From a checkpoint of a small sound classifier.
Model: 2.92M parameters, widths [384].
Data: trained on read English sentences (LibriTTS-R), 15625 training examples, 149.9 epochs.
Rows from block 5 of a small sound classifier, named by matrix and row number. Each number is 128 + 24 x the weight over its row's rms, rounded and kept within 0 to 255. All counts start at 0. Numbers have three digits each.
After each channel's rows are labels from the 100 clips, of 14976, where the channel reaches its highest value: "responds to" is what is common among them. Only what is clearly more common there than usual is listed. The data: read English sentences (LibriTTS-R). In brackets: how many of the 100, against the usual share in percent.
# conv: pointwise conv (model.blocks.5.conv.weight, 384x384x1), inputs 128-255

conv.303:101151129107138092096159136105159090103109104102142130132098139115136154141127098132148110109091097099101130112096097154107099094151138098102157122136095088093113096111089096099097129155117137150148105150092103094144094114116139133116145101096098146140115098155110126098102098137155132106112122098153149097101126115146153122094120138103093098131150131096097136108152116153099102103125
responds to: voice: male (100 vs 48)

conv.65:152086152128092141143086114153088131143149141119096137146144115160139079099096143142078147148141145156140127131143146083148146136078102142132082160145133137146146141074133143144114092083152107142083141088153140140085146170145100108144096141143140088093144139090127113138134142110085111141143153146081087143141154134078094148139136089145140145098080146137142084132089147082144147135127
responds to: voice: female (100 vs 52)

conv.256:147119125096109108100110105149110077107120121132102116131108107123092117141140105113121128113107105155089115114108110122148146100116106110107117149119096069147124099137112098106047137119137108176126088110148087152112159161120105109138102101107092117108150094111091101086096104100121130087114119104118125105101130118123122137103144111143106105135112119090102132090110129122113109087147
responds to: voice: male (79 vs 48)

conv.330:150085151128099144145083113149083133145145135113097138146146119165135083097095147138081144143141149152146132124144146083144137133082104142135081155149142132143145146084132144144110092082148110135084143088151145136090142165138102112141099145143143086091136141087119113142139144110083106140135152149081082148140155134081089142137128095144140144096086140141147091139090149083146145143122
responds to: voice: female (100 vs 52)

conv.150:121134145130139097090141151118144091096137125108145152127096154146156135112107116144124135101086093134108149128088086131121120085134142094107126138142105083123137093107089094092094110127107145146121107138111105114136094111142143145108144094089101133155140113150122143098104086149135128101097145110130118102092133136122129117087117140130085095103141147104107120115138140126096094123117
responds to: voice: male (99 vs 48)

conv.272:153075127134119141136088112152098124137159128135110141149139116179126109104108151117121137138123140157145130093133133097145142109110123136120097163155139119142138137153105142137079112102142118102111147111153149134118143152118113118140107141135143065077126147067084112142139132110082107145126156151110085143131153111110099118124146116155127138105110116147144118150111158090135136153129
responds to: voice: female (100 vs 52)

conv.18:152083175140101131136091122156094118143154152134105135135139119150137087093092127169084156153136140159124132153139141088154158145085113137117088160133114146153152130076135131141123084090149112142080125097154127148092150171171110113141110130139124082100148122097151128125119136118090131128158150130088086132147146142080098144131152097150135135093090165121125078122098136088145141122133
responds to: voice: female (99 vs 52)

conv.78:123157170136115130122156091110152109135132164136110082092131087084171141136121126175127146137123130113113091174123128146100126124136105134146148131099125116117155128109121120125152121141128096165136116133118118102125113124165111097130122126132113156194139109183177101114124123102159146124147078126137150129121154164139145141124140113111122128123134176110129126105137085150136127110140
responds to: voice: male (100 vs 48)

conv.226:141084137125102147145085110140089136140145131103099135149143116161129088091095153130085141138137149152150126113143144084139133125087107146137084157150146126138143145092128148146101094083144110128087146092144153134096137158127105109142104149145149086090131150089106109145143142105084095145124152153087083151141154128089091129137115099138142148095093130149149091144095153080142145149113
responds to: voice: female (100 vs 52)

conv.351:159078155132107140138084121163088127138158144126105145147139124169136090099100143149089156141134137167141132130138138085158154130086115137132083164146135134155149138097129139139107097088157116142084138097163139153097158168150106118148103138139139076084150139088128118138135135115081109135137161142089080141137144134081093144133139103157137139104092149139139088136095151083137139139130
responds to: voice: female (100 vs 52)

conv.215:139087143129096146145088109135086133148139131106096126147149112153136086089087147129077136148142150145147123116146146086137134133080103147134079154147142133133140148075135148148108086084143105124085144091142147133090129163129098105137102148148143088100122141092113109144138143103089106146140146149082085149146159127082089139139124090135144150089083133141148083134091145085147150142117
responds to: voice: female (100 vs 52)

conv.358:125107098165116144140109127095115102137059046103124105171135123063124112102112151102108057140124146099135123086136141110076076106113120146112112104166124102069064143134120138141106108110147116097112141122116142092118101113086117108153128145142128109125060123110088155129115135128109130133122060156112101152131148078112101109123119116091134147117115100115154111112124141106144147122128
responds to: voice: female (100 vs 52)

conv.99:119121114139139129132125126100130105131092093171141103103130115075106130122144116118129099138126136108118113142135136129086081114135141142115129111126107100079099126157144124137109140127085127094134129141107119057137103082110135126087148134133108119152103093114128156114093127136118182123123077132130112137126125122135113072124169137094132138137136115089133144073146125124140144109186
responds to: voice: male (79 vs 48)

conv.45:111118112127150101093132152110140101093135096115149149132098155144120141114115123112133128097090092151116150097092088123118126085142148092111123143134117078120112099113096100093088120132111152114123110147104115108151091112097150149110151098090113116135144127119085145106120092148122129101090140113138114101090125110128123094095108151120093098110150112120112134128146139119096093131117
responds to: voice: male (100 vs 48)

conv.110:139117144171102108117109107140108072139131110146105093097132105115124109118124090129110126154113123138099107125123128110130141138109105118066110144109071154129116111080109114128153121107095099129111107110136098086106122154147104098094108116121089118104148077122133135099072118111114171116158117108109113115136148105115115124110167104132114123120108123073104119069112143109135132085153
responds to: voice: female (95 vs 52)

conv.129:129095113128096150148090101122091131146119100099093112155148107139144090093094153109085111145140153129151115090145147092119118130089096149130085141152144133120114151082131150150107092086144094109091151090130153120092120160099093097144097151146150098112102147095092100147137146098092108144129129155085088155144161098091090138140118093122144152092091112145154093138093147086150151145113
responds to: voice: female (100 vs 52)

conv.360:142088137132093148145086109137084129149134119111095126154145111150149083092093144130080130150143147141145124110145145083132129135083103145125078151150135136133128145076133146146112088081148103122083145086142146131087133171128097103147096146147143089099121139092111107142132147104084112142139143151083086149145161114084089151141131090133141148093084132136145091132091150080148150135119
responds to: voice: female (100 vs 52)

conv.352:140089137126094147145086112137086131146135123109095128148147112155141085090095148131080133147141151145147125113145148083135129133079101144134079152151140136134135146081132147148111088083147103124084144091142146132087133169128096101145096149148142090100123142090109109142134144105086106146136145150081087150143159120081089144141128091134144150091086131142149086134092148083150150143118
responds to: voice: female (100 vs 52)

conv.244:155117172118074135136103065160101133143149158153065095120142062152157097135130131165101159145137140154130079152140140107156156144095075137134102157124129145155154135101136137140128123103141063179108133091160131149081157170166072075132074136137132116118173127117143079134134139066117150135150146135096116138142140151101115169136156072149137138135087163132131109132097124109141140127155
responds to: voice: female (100 vs 52)

conv.189:123100124154105145145100119098101102150086086099113108152146121084138100089084125123095085150140150092128125111147150097092091133099110153107096104145111134086090144061136142151126082094136109107094136107120129092105096117111109107145113146148119097123066111102109143127108146121098121137142084144096090150144154101096091122138118107100145150090102122106144090099112139093152154104116
responds to: voice: female (100 vs 52)

conv.335:136091134128096148147085107134089131144133120106098124153147109151138089089088151122083128147140149139148122106143147085131126129087103148132080153153144134128129149085130147146105086083144102121085150090137152129091127162119097102140099149147148088104118144091103105147138146106089103144132143151086083153143160118084091137140122093130146152090087128145149090139093150082147150145114
responds to: voice: female (100 vs 52)

conv.55:144118154109081115110102085158096106114175180130080102125121088149120093119119120141091192119113114171112092136113116103159179118091081115121100194128115117175184114067111114117110116096141081157099107083146113155084155146150085084137086112115111119111166109124134103109116112084116132108126171119091113121119129149100111147112122082150115116126084138109116104113086150106115114110126
responds to: voice: female (94 vs 52)

conv.140:123153172131118128122155093113152111131129162137114087091132092084178138134118127184127142137120127114112094178125130147102126125136108135146143125097126115117155126108120120121153118144129101162132113137122117101128114125169116097130126129128113156201134109180179104115121125101160147122147078124137145125120154167137145135125137117112124124123136181111129123106140089148133128105141
responds to: voice: male (100 vs 48)

conv.21:131140143109157142148146131125155172138127135157164109117139118092121149133165140163146120135157136114145103172148145148125131168160148144158149095119153154136119146107178143143163168148154149110154141158126146145157137148145161147151165142146153136151121153129175129153159147147138180142152089136154130136147096152161136122159167163133154139150158157162137183156158124143135136146175
responds to: voice: female (90 vs 52)

conv.180:121128119019150120123142136126149141114123137137158104118118123080098147136155116116143134110130120139115099142124122143114139128147150126137143136075131110140133122127141122123095154142120151119146113151121117126149143136112156145122158124126125118133136124116123126126131123149130144116119083109148131115119095142150136114130151151112128119148151116130113158129149108139116119112151
responds to: voice: male (100 vs 48)

conv.178:149095137115087148146085104149090139140153142108089124153144108157122087093102155126074147135141144163146119125140144086148142127086092142141084168151148129149148146076134145144107101082155097139089147085146152141086146163132090094148093148143149093099138150094115099149149144095091104146122154155083089150136148136088087134139121088142141145104087128147153095145087152086140144145124
responds to: voice: female (100 vs 52)

conv.197:154081149128103142141085115154087132144152141120102139146142119167136088096096146140086150143139142159142129123140141083148148131086110143133082161150137132146144142086132142145110091082149115133086141094154144143094147164141107111143104140142140077086138141087121115141135139112081104142138156144087078145139152132082088138135131099150141145098089143141143089139093150079143146141123
responds to: voice: female (100 vs 52)

conv.372:160083128129116143135086121162097133125162139128112151159129120184101105111118160116117150122125138168148136106129128093150146107108122131134094168164145114150149141136113142131083115100153122127105149109157152146113152151130113121144107143130148074062148150073102113144149133113084103143107166151105087145125145123105098122127132119161128136114107115151149119152108162092127132150125
responds to: voice: female (99 vs 52)

conv.64:126127106084126140134120111127119160120161159063123116112129115153081124131132144069120156110125133155159119120124123126125141104123115126167114151118165096150157138095116139129072132113092124140125151121127156138130122113090127112096128138128160122146172169113081092155160131107122126147096141146115116141120117146129125091131091135127129133126121075173143140174119138114121126180129
responds to: voice: female (100 vs 52)

conv.15:130156159120126136127159105120157130132137166152131085092133099065137142143128128164130152134135129131115090179129134151110140133144122139164149141090138117132153134110137124129158129144135115159142118142123118120136121136157130112140138131132124152170148117166180103120139130117160159122148065121143145122124131172141147139137155130119131127130141161124127131114144097152135127106164
responds to: voice: male (100 vs 48)

conv.186:157087159132094137140087113158087123144151147128093139140143117162145081102104135153079153149139143162132128133141142082154153141076104140126080160141128144157145134074135137142118095083152104143080133086157136148083154177149097106146095135141130088099155130094133119134127139108085124132149155140082088139142150134076094158133148087151139142106084156128134087130089144085144142129133
responds to: voice: female (100 vs 52)

conv.38:120111112133148100092119154118124100096142106140151151132100155149126129107110120116123135101092093165111154097091089116122139086128147096110113151136112081135119097110093097093085110120117150111118107142109109120147094117096151150117149096092107110130152120111088149102117091149110139102097147109129105103091128103117118095092124147130094097101142118115111126121140147113097095126138
responds to: voice: male (100 vs 48)

conv.147:132097116132095150150091102122089125150118099104094113154148104135150092088093148114083110150141154131145116088146149091119117132090096150123085144151135133119109149076133148149107089084147095109090148092131149116092120166103091096146096149148146094113100141096092105144130149098090108143136131154089086154142167093091090141141123094125145150091090115139151090129095148085151149137114
responds to: voice: female (100 vs 52)

conv.376:154086153120107145140086118152085140134158149107104147147139123173122088105102149145092156128137141159147137132137137088150146125086112139143083162149146126151156142103127145142103100084148118145088147094155149147097150154147108114140107145142146081083153150088122113146144140114085091142116163150089086148134140142085095131137117104150139140101090146147149098146096153082136137147117
responds to: voice: female (99 vs 52)

conv.70:120112102096111152143108103122106146128147137069107110131139105145104114112114155081106137121137142155164111093137138111122134109113104138154106162133161109133138148092125152142073116107130110115114155108127160135115122139081109101125115146139163109125126167108074094156157142103110097147097142157105106154133135125112113106136091117119137144114109089162152119160113140106134139170106
responds to: voice: female (100 vs 52)

conv.287:122126110086121144134120113126119157119170166076122116111129115147084122126134144072112165104130131169159117124127124122124152105124113126159116168116156099157165138077118142131071134114100120124124150121122151140126123126093123109100123136131158121134166162117087104150154130112124133141098160146114118146120110151126124104131101129122129131132120079162142138165119130114115124168130
responds to: voice: female (100 vs 52)

conv.363:127115128167124132131116123106120082137091081130131099111134116078101116112127114120113097142120142104120114126132138117082077109120125141098116106130099115071100133109123129137115124112081120107119129125116121056120096083121123111091135136134107115132110090117116160112078129132115166126125082137116107140127133107118107092119142120096128143124122113082136127061131125111144147101158
responds to: voice: female (99 vs 52)