config.yaml
targets: ["voice"]
norm: "batchnorm"
depths: [9]
optimizer: "adamw"
weight_decay: 0.07
Rows from block 2 of a small sound classifier, named by matrix and row number. Each number is 200 + 40 x the weight over its row's rms, rounded and kept within 0 to 999. All counts start at 0.
Before each channel's rows are labels from the 100 clips, of 14976, where the channel reaches its highest value: "responds to" is what is common among them. Only what is clearly more common there than usual is listed. The data: read English sentences (LibriTTS-R). In brackets: how many of the 100.
# conv: width-3 conv, dilation 2 (model.blocks.2.conv.weight, 384x384x3, each kernel summed), inputs 288-383

responds to: voice: female (100)
conv.232,145,206,192,191,211,131,202,206,212,207,247,262,248,212,213,192,199,247,149,212,160,182,156,261,197,136,246,182,121,157,210,225,124,211,196,193,94,195,191,200,224,182,139,213,191,104,140,186,217,191,173,196,185,97,176,212,156,226,207,192,198,251,174,238,195,214,197,210,167,229,191,253,196,178,255,211,275,196,104,206,241,189,244,172,179,200,120,160,224,172,122,155,153,166,254,224

responds to: voice: female (100)
conv.133,198,164,201,149,155,127,164,187,234,125,233,225,229,254,186,192,244,233,137,232,161,211,201,251,205,205,241,204,210,206,235,224,124,162,216,107,119,201,209,156,248,228,157,144,189,261,145,141,202,214,199,236,221,99,206,184,184,248,220,197,231,227,196,186,151,201,178,242,183,233,202,238,209,238,239,237,220,227,97,211,229,216,246,151,198,221,194,181,200,201,90,194,219,158,239,251

responds to: voice: female (100)
conv.175,135,225,247,185,165,136,219,192,218,206,239,200,214,236,186,180,245,231,60,220,216,168,186,187,182,204,190,219,190,192,222,228,40,171,168,173,122,181,208,175,252,177,167,150,184,260,93,195,228,163,188,223,196,114,169,169,165,247,160,184,183,213,177,185,171,209,163,244,237,210,209,242,197,256,222,99,211,253,253,216,199,234,239,228,153,248,223,111,202,192,242,181,241,210,204,199

responds to: voice: female (100)
conv.199,151,213,147,163,182,121,145,214,223,129,219,238,233,258,201,209,194,216,171,218,123,171,157,255,207,151,236,189,166,144,229,185,172,177,225,151,128,210,181,181,246,219,113,183,199,99,158,161,161,228,180,216,163,163,187,212,151,230,191,209,205,229,181,214,185,224,182,224,133,215,181,217,212,156,218,221,231,231,138,148,225,185,237,174,195,231,163,165,223,210,130,132,152,149,236,215

responds to: voice: female (100)
conv.188,210,205,270,227,214,232,231,140,196,212,249,237,217,246,251,134,241,212,156,213,238,212,149,195,124,238,213,174,244,167,215,256,158,211,115,173,137,105,192,241,226,151,217,202,126,253,173,246,238,126,263,192,218,236,183,153,150,244,201,120,214,233,137,268,224,183,192,245,250,231,228,234,130,226,219,138,236,194,206,235,217,238,217,231,177,220,248,227,231,100,210,159,213,242,235,194

responds to: voice: male (99)
conv.194,203,153,238,156,165,206,210,238,156,180,149,132,193,110,174,240,154,130,232,183,230,218,227,178,258,174,149,217,185,207,142,209,239,164,249,255,219,258,197,153,180,254,165,168,229,182,208,129,210,246,177,138,217,191,237,236,200,168,230,248,219,125,248,169,155,219,202,156,192,184,208,140,242,190,170,253,163,181,294,213,172,217,203,140,230,159,224,198,102,254,271,204,152,204,149,227

responds to: voice: male (100)
conv.123,222,211,158,208,205,225,135,249,132,146,171,181,142,158,203,236,165,189,211,139,148,127,155,182,249,184,172,230,186,142,140,161,231,198,242,232,271,252,216,200,184,248,183,211,226,160,191,198,138,236,87,156,128,238,237,216,169,158,121,245,104,185,251,190,208,199,203,151,163,167,197,140,247,171,174,147,200,200,243,139,181,142,158,185,203,194,184,227,186,257,231,171,223,190,178,139

responds to: voice: female (100)
conv.379,206,246,250,199,197,231,253,167,210,234,247,244,224,277,230,159,263,254,129,228,230,189,159,220,150,190,232,182,231,145,236,239,123,227,157,228,161,138,184,210,255,186,214,186,151,239,144,231,224,164,234,226,199,224,187,193,154,250,187,151,196,248,152,242,198,160,176,250,242,235,217,244,165,224,250,118,241,239,221,207,231,239,228,231,131,259,221,222,240,126,234,152,216,213,238,193

responds to: voice: female (90)
conv.104,147,249,177,197,194,166,157,221,203,175,244,225,174,244,204,229,230,291,120,203,139,127,178,236,235,213,226,245,191,171,199,187,103,183,235,119,242,249,228,191,242,238,193,184,211,223,134,161,165,230,87,245,131,154,173,176,194,207,117,244,103,257,213,194,200,181,165,212,181,203,204,203,235,241,256,176,234,265,165,160,234,181,208,175,115,253,168,135,259,267,148,212,298,166,223,186

responds to: voice: female (100)
conv.213,152,202,189,197,205,155,242,218,164,228,247,248,237,207,213,206,219,266,161,219,194,172,158,234,214,140,203,187,157,144,190,200,148,221,217,265,104,208,193,201,224,204,168,204,197,176,154,187,172,218,168,155,192,130,181,240,143,225,188,210,183,259,168,246,194,175,199,212,167,203,224,262,205,171,265,193,270,214,144,171,198,196,230,175,143,206,116,162,214,193,176,147,164,192,224,203

responds to: voice: male (100)
conv.132,235,220,175,201,198,234,133,245,138,143,162,167,141,147,196,235,160,184,211,136,149,125,169,177,247,183,165,234,171,152,132,163,228,205,237,236,268,248,221,193,182,243,186,205,227,165,195,204,154,231,81,151,140,236,241,220,177,149,124,241,113,173,251,183,200,204,210,143,174,167,193,143,245,182,167,147,192,208,262,152,180,143,162,192,209,194,204,235,177,251,246,176,217,188,171,139

responds to: voice: female (100)
conv.266,200,147,223,215,219,217,203,186,213,191,206,242,216,242,250,139,189,181,216,255,203,187,118,248,182,237,240,172,224,114,205,212,250,182,205,207,183,167,200,252,216,199,126,205,181,229,173,216,200,224,280,188,167,182,220,194,98,248,187,183,221,239,180,243,241,166,182,242,208,210,197,160,180,198,225,190,213,168,158,194,206,251,217,247,178,191,189,217,209,142,178,77,128,217,225,200

responds to: voice: male (98)
conv.143,190,153,160,186,192,216,149,224,134,166,218,238,148,212,223,200,212,239,239,146,156,144,119,225,229,177,213,187,242,126,187,178,267,163,227,207,320,233,178,209,196,232,184,189,203,186,217,144,139,224,126,203,115,220,200,184,150,186,121,226,87,244,228,221,211,176,158,187,129,182,210,154,220,139,226,153,242,150,196,133,201,149,158,146,163,184,144,195,237,237,194,176,256,195,216,138

responds to: voice: male (100)
conv.172,207,181,152,203,204,220,141,236,124,157,190,207,138,182,216,219,185,207,222,150,151,126,128,196,241,182,182,213,211,124,153,165,248,181,238,220,298,245,202,207,184,245,173,205,216,178,202,175,125,234,107,164,113,234,220,203,149,168,112,237,89,210,242,206,215,189,182,163,146,171,208,146,235,157,192,140,219,176,218,131,184,149,149,164,188,187,160,214,207,251,206,167,233,197,191,127

responds to: voice: female (100)
conv.206,85,211,224,144,153,96,214,225,239,200,160,153,216,164,133,216,156,155,96,182,213,202,196,214,197,203,229,236,189,194,211,229,73,155,183,172,82,208,205,127,203,193,167,169,200,112,102,153,228,173,198,217,167,89,169,186,198,175,214,202,217,132,198,123,135,226,156,175,182,233,167,153,215,194,168,255,162,220,108,223,243,195,215,182,210,194,198,74,113,218,101,184,151,171,213,228

responds to: voice: male (98)
conv.105,228,128,209,158,164,170,134,206,156,164,199,215,154,197,196,176,150,221,271,179,223,148,129,224,230,169,203,144,198,171,102,179,315,149,217,173,268,226,138,190,177,206,184,154,212,229,243,136,192,212,165,100,169,180,193,178,146,175,146,212,120,229,229,202,186,201,155,183,171,169,191,87,214,177,215,166,216,138,217,158,180,171,156,168,216,169,200,219,219,206,213,182,167,201,189,114

responds to: voice: male (100)
conv.322,250,219,220,148,167,237,175,201,166,175,135,122,162,105,166,228,136,142,237,144,191,144,228,166,221,169,130,217,122,192,114,173,233,206,206,223,240,215,204,156,169,219,172,164,209,179,225,194,216,202,143,139,173,212,238,220,211,157,162,208,168,134,232,157,150,225,233,139,213,150,167,144,214,217,167,194,153,206,279,193,157,184,185,201,239,166,246,239,123,212,269,194,154,156,127,151

responds to: voice: male (100)
conv.68,236,232,184,203,202,230,136,249,142,141,159,159,150,140,193,246,159,178,211,137,154,135,181,179,254,180,163,243,165,157,135,169,224,212,243,239,251,255,225,193,187,248,187,208,231,154,195,205,164,234,86,153,147,230,243,229,185,152,132,247,126,164,253,177,200,214,219,145,178,168,189,144,252,190,168,154,188,223,273,158,181,146,174,190,218,201,212,234,170,257,255,175,216,188,169,152

responds to: voice: male (98)
conv.219,240,142,212,179,180,166,105,205,141,142,192,208,166,187,192,173,131,202,271,184,195,150,136,219,220,190,189,147,181,164,85,186,316,172,210,176,252,215,144,194,178,196,165,175,206,203,244,171,200,205,181,87,166,178,209,171,144,182,150,202,134,209,234,190,190,201,180,185,178,158,173,82,214,186,198,166,211,141,213,159,175,181,170,196,247,168,204,230,199,200,211,169,152,194,187,119

responds to: voice: female (100)
conv.283,164,164,181,196,202,164,183,197,195,175,204,242,216,242,234,167,163,199,184,238,181,145,123,247,187,150,231,160,152,107,173,189,204,175,209,194,149,184,164,221,219,215,72,197,176,152,151,185,159,221,202,164,143,158,194,193,109,223,171,190,184,232,176,243,218,195,170,222,175,209,201,175,190,164,210,189,225,178,164,150,206,218,209,207,190,196,154,179,217,187,169,88,120,203,231,187

responds to: voice: female (98)
conv.46,129,174,171,186,215,88,152,200,240,183,230,254,201,232,246,191,228,241,118,168,124,164,129,248,203,163,256,180,162,152,242,205,106,190,190,156,95,194,186,226,195,166,145,212,207,83,113,180,201,186,161,214,148,116,169,198,148,195,175,191,176,245,181,269,218,201,191,194,145,227,185,258,203,172,220,194,243,162,115,193,252,150,194,173,189,186,151,146,271,170,130,157,147,150,252,195

responds to: voice: male (99)
conv.207,258,201,232,150,179,117,171,204,214,190,160,193,158,147,197,180,157,165,294,203,223,228,217,238,262,230,218,135,206,203,130,184,351,170,244,78,217,246,151,187,184,226,234,155,222,180,282,132,219,231,235,155,263,192,176,204,200,182,227,230,227,172,235,203,173,233,190,169,223,192,211,141,222,281,175,192,203,211,214,173,199,230,179,184,256,208,280,247,166,209,169,186,162,168,184,173

responds to: voice: male (100)
conv.276,236,229,192,203,203,232,137,245,139,145,155,158,145,138,193,245,163,175,213,136,161,135,182,174,253,182,158,242,166,156,133,168,227,209,243,238,246,255,225,192,184,247,188,209,231,160,197,204,166,235,93,152,152,231,241,229,180,153,133,246,129,164,251,180,199,217,221,142,184,167,191,151,250,193,164,147,187,223,277,160,177,152,171,188,222,200,219,236,168,257,257,173,216,191,166,148

responds to: voice: male (100)
conv.83,242,233,201,200,198,236,142,242,147,146,151,150,147,131,189,248,158,170,218,132,167,143,191,175,251,185,155,242,158,164,133,172,226,215,237,238,243,249,224,189,181,244,190,204,229,159,201,209,181,230,99,153,157,230,247,229,189,149,140,241,141,156,253,175,193,221,227,138,193,168,185,148,249,203,162,153,183,223,282,167,177,153,174,197,230,196,225,239,161,251,263,177,209,188,161,151

responds to: voice: female (95)
conv.17,191,275,174,132,161,117,173,217,262,185,173,197,201,220,104,217,179,169,123,168,137,192,218,234,179,193,258,247,177,218,228,213,92,212,146,162,117,184,232,102,208,161,221,179,186,77,149,179,213,131,171,238,184,130,198,179,238,176,197,176,197,172,198,120,109,239,214,185,186,231,126,211,206,234,171,235,181,264,65,213,265,163,213,209,222,224,177,180,205,191,66,226,170,84,248,207

responds to: voice: female (100)
conv.295,168,195,156,157,186,134,191,194,185,181,209,230,152,211,192,160,275,247,143,153,136,156,106,192,192,221,198,171,227,152,242,166,139,179,201,196,210,195,174,186,176,167,211,176,224,242,153,116,169,207,158,216,142,135,173,188,144,176,112,210,121,256,179,203,191,156,138,172,118,178,168,266,193,150,222,82,233,170,173,162,180,152,148,165,150,185,161,167,255,179,190,188,249,150,197,148

responds to: voice: female (99)
conv.317,180,214,176,173,201,256,228,197,136,216,258,244,185,273,214,213,274,304,135,170,158,151,185,208,226,183,192,215,199,187,257,168,117,223,217,193,287,221,220,198,210,248,218,186,201,217,164,173,166,215,180,262,167,196,234,221,201,224,154,220,138,293,237,223,191,113,193,232,186,156,182,257,211,206,279,165,240,182,167,154,179,172,186,179,80,199,171,187,276,216,189,225,226,182,204,163

responds to: voice: female (100)
conv.164,182,171,218,178,185,167,210,216,211,165,218,206,207,235,217,216,259,231,96,245,211,162,170,230,242,187,217,224,228,141,223,220,99,158,273,186,152,251,217,195,237,305,149,170,209,308,85,130,195,281,160,221,198,123,211,232,109,225,179,253,186,218,210,219,191,215,174,221,193,233,231,245,226,236,234,189,202,243,211,212,213,241,226,128,191,226,186,169,200,271,185,146,249,212,217,239

responds to: voice: male (100)
conv.24,212,236,209,168,194,196,124,232,170,120,163,149,200,134,155,252,137,186,206,135,161,160,242,199,248,165,157,239,139,195,134,180,199,217,235,240,187,247,212,156,204,238,179,191,222,159,196,193,211,229,131,143,180,188,232,235,219,180,178,237,195,165,237,133,162,236,238,166,177,159,157,129,241,194,206,199,184,240,302,195,190,159,223,177,240,201,232,201,160,249,279,192,176,163,153,185

responds to: voice: female (100)
conv.358,158,212,192,177,179,68,181,202,232,189,237,218,250,243,163,203,218,225,102,256,151,169,199,205,210,166,206,192,161,203,204,209,83,198,199,62,77,206,182,164,266,180,142,174,215,174,128,190,209,190,194,202,192,98,167,191,204,254,188,196,216,214,188,152,163,201,190,250,183,199,150,239,216,229,217,189,214,228,105,188,206,235,268,193,196,247,206,144,214,192,95,193,204,143,215,209

responds to: voice: female (100)
conv.364,210,151,230,194,211,217,210,163,187,181,190,209,192,209,259,161,249,162,203,211,217,216,173,209,191,202,198,172,253,174,226,203,220,203,234,114,154,176,180,239,196,227,143,198,164,197,177,164,196,251,243,190,208,202,242,220,142,216,211,183,226,204,192,263,226,220,204,208,197,199,182,243,183,205,203,199,195,199,166,180,173,216,199,138,227,190,237,209,186,146,146,148,188,210,194,208

responds to: voice: female (96)
conv.84,236,262,222,186,207,271,257,193,178,208,217,198,176,226,224,238,249,287,140,161,200,148,208,199,209,146,179,218,187,179,247,164,114,267,192,277,243,198,212,196,202,226,210,201,184,242,153,232,181,188,143,241,154,193,244,240,201,192,152,198,137,257,213,252,186,140,253,186,201,193,214,246,201,201,256,170,212,218,303,162,180,158,184,200,149,206,171,231,248,192,319,205,204,192,181,179

responds to: voice: female (100)
conv.310,180,191,213,158,160,115,192,195,221,161,249,223,229,268,178,201,262,248,104,241,181,193,193,225,213,213,216,204,219,196,234,214,93,168,218,97,105,208,206,163,262,227,168,148,201,223,126,154,207,218,206,233,218,120,190,193,171,260,199,207,219,233,193,175,157,204,179,262,213,207,184,253,213,272,237,192,218,239,124,193,212,240,252,170,183,248,223,163,220,208,112,178,254,165,220,231

responds to: voice: female (100)
conv.316,139,176,195,155,175,120,161,217,232,152,207,214,219,233,213,214,196,198,182,215,143,201,185,249,226,194,258,196,237,148,222,228,200,149,271,218,113,232,187,185,248,285,176,171,192,156,158,120,189,288,172,191,196,228,191,234,157,223,211,237,232,199,168,220,190,248,149,211,108,238,214,191,218,150,224,221,216,238,175,186,260,214,234,147,188,222,212,161,189,257,161,151,158,168,240,268

responds to: voice: female (99)
conv.113,157,189,208,169,167,146,175,201,234,130,239,219,219,242,181,199,242,251,69,222,151,178,185,244,226,215,239,220,206,189,224,227,51,163,225,122,154,222,221,163,247,249,178,155,204,252,90,149,211,226,173,235,211,110,188,187,170,240,190,220,198,227,206,180,170,180,167,240,186,235,207,227,213,235,246,204,219,228,123,214,245,218,244,154,143,229,177,144,210,232,114,184,263,163,236,232

responds to: voice: female (100)
conv.86,138,207,226,177,160,148,212,216,221,175,229,204,213,217,165,211,240,231,45,235,198,158,199,229,235,203,221,239,183,193,216,223,18,163,233,169,145,237,230,155,247,256,170,150,218,264,74,166,225,231,159,229,202,103,199,197,164,241,161,239,183,208,218,162,159,200,170,236,210,223,213,223,229,253,234,135,211,250,227,216,227,234,246,176,129,239,182,121,191,254,206,180,266,189,225,212

responds to: voice: female (97)
conv.235,262,244,237,168,186,265,184,162,236,172,166,161,184,149,192,149,179,195,224,170,177,159,224,203,152,227,213,178,151,211,155,203,225,236,127,281,258,134,188,184,188,112,208,174,183,211,213,249,258,123,175,182,185,217,217,173,208,167,174,135,193,166,193,181,169,196,225,167,239,193,182,186,176,236,192,162,183,202,288,231,230,190,200,277,212,169,284,248,169,111,304,191,170,157,184,164

responds to: voice: female (100)
conv.371,174,164,191,168,177,92,195,214,204,177,214,232,228,199,199,180,221,186,154,176,187,226,120,200,161,219,202,179,219,164,208,213,134,173,124,133,15,156,175,194,192,107,200,186,169,178,171,156,181,124,251,156,214,152,153,181,147,213,224,153,236,217,150,228,184,187,196,211,169,199,160,241,180,162,197,155,221,148,121,175,194,188,204,171,210,175,180,175,216,134,125,157,168,169,222,213

responds to: voice: female (98)
conv.0,147,168,199,184,182,135,189,188,252,124,204,197,193,226,191,199,195,226,111,203,196,196,192,251,209,166,253,202,134,207,221,220,75,165,214,64,128,208,195,172,205,229,171,177,189,248,131,170,212,208,169,224,205,91,181,178,196,194,217,208,216,193,192,184,173,218,182,200,193,252,209,217,209,201,204,235,194,203,52,210,256,188,208,152,189,194,168,131,192,213,39,201,190,180,242,235

responds to: voice: female (99)
conv.246,176,219,134,187,201,190,149,218,176,187,233,247,203,246,208,199,295,268,185,173,87,162,160,228,219,172,214,206,230,166,284,145,173,204,220,232,234,219,205,198,210,209,210,207,211,137,187,192,129,221,168,264,160,177,213,202,184,222,161,215,159,272,213,227,197,140,185,214,133,166,158,268,212,177,255,200,247,196,178,122,201,164,199,190,136,208,155,186,248,212,193,192,239,139,209,201

responds to: voice: female (100)
conv.270,142,177,187,153,175,130,204,226,205,192,220,214,239,249,219,222,198,204,161,252,185,211,188,237,225,193,230,192,242,150,227,228,169,154,268,181,62,232,185,183,251,278,192,168,193,194,140,134,187,281,200,193,215,222,198,250,157,234,217,232,244,204,167,227,179,252,162,226,140,239,227,186,225,173,232,232,215,247,141,191,242,248,249,150,207,222,231,163,179,248,115,145,140,184,225,254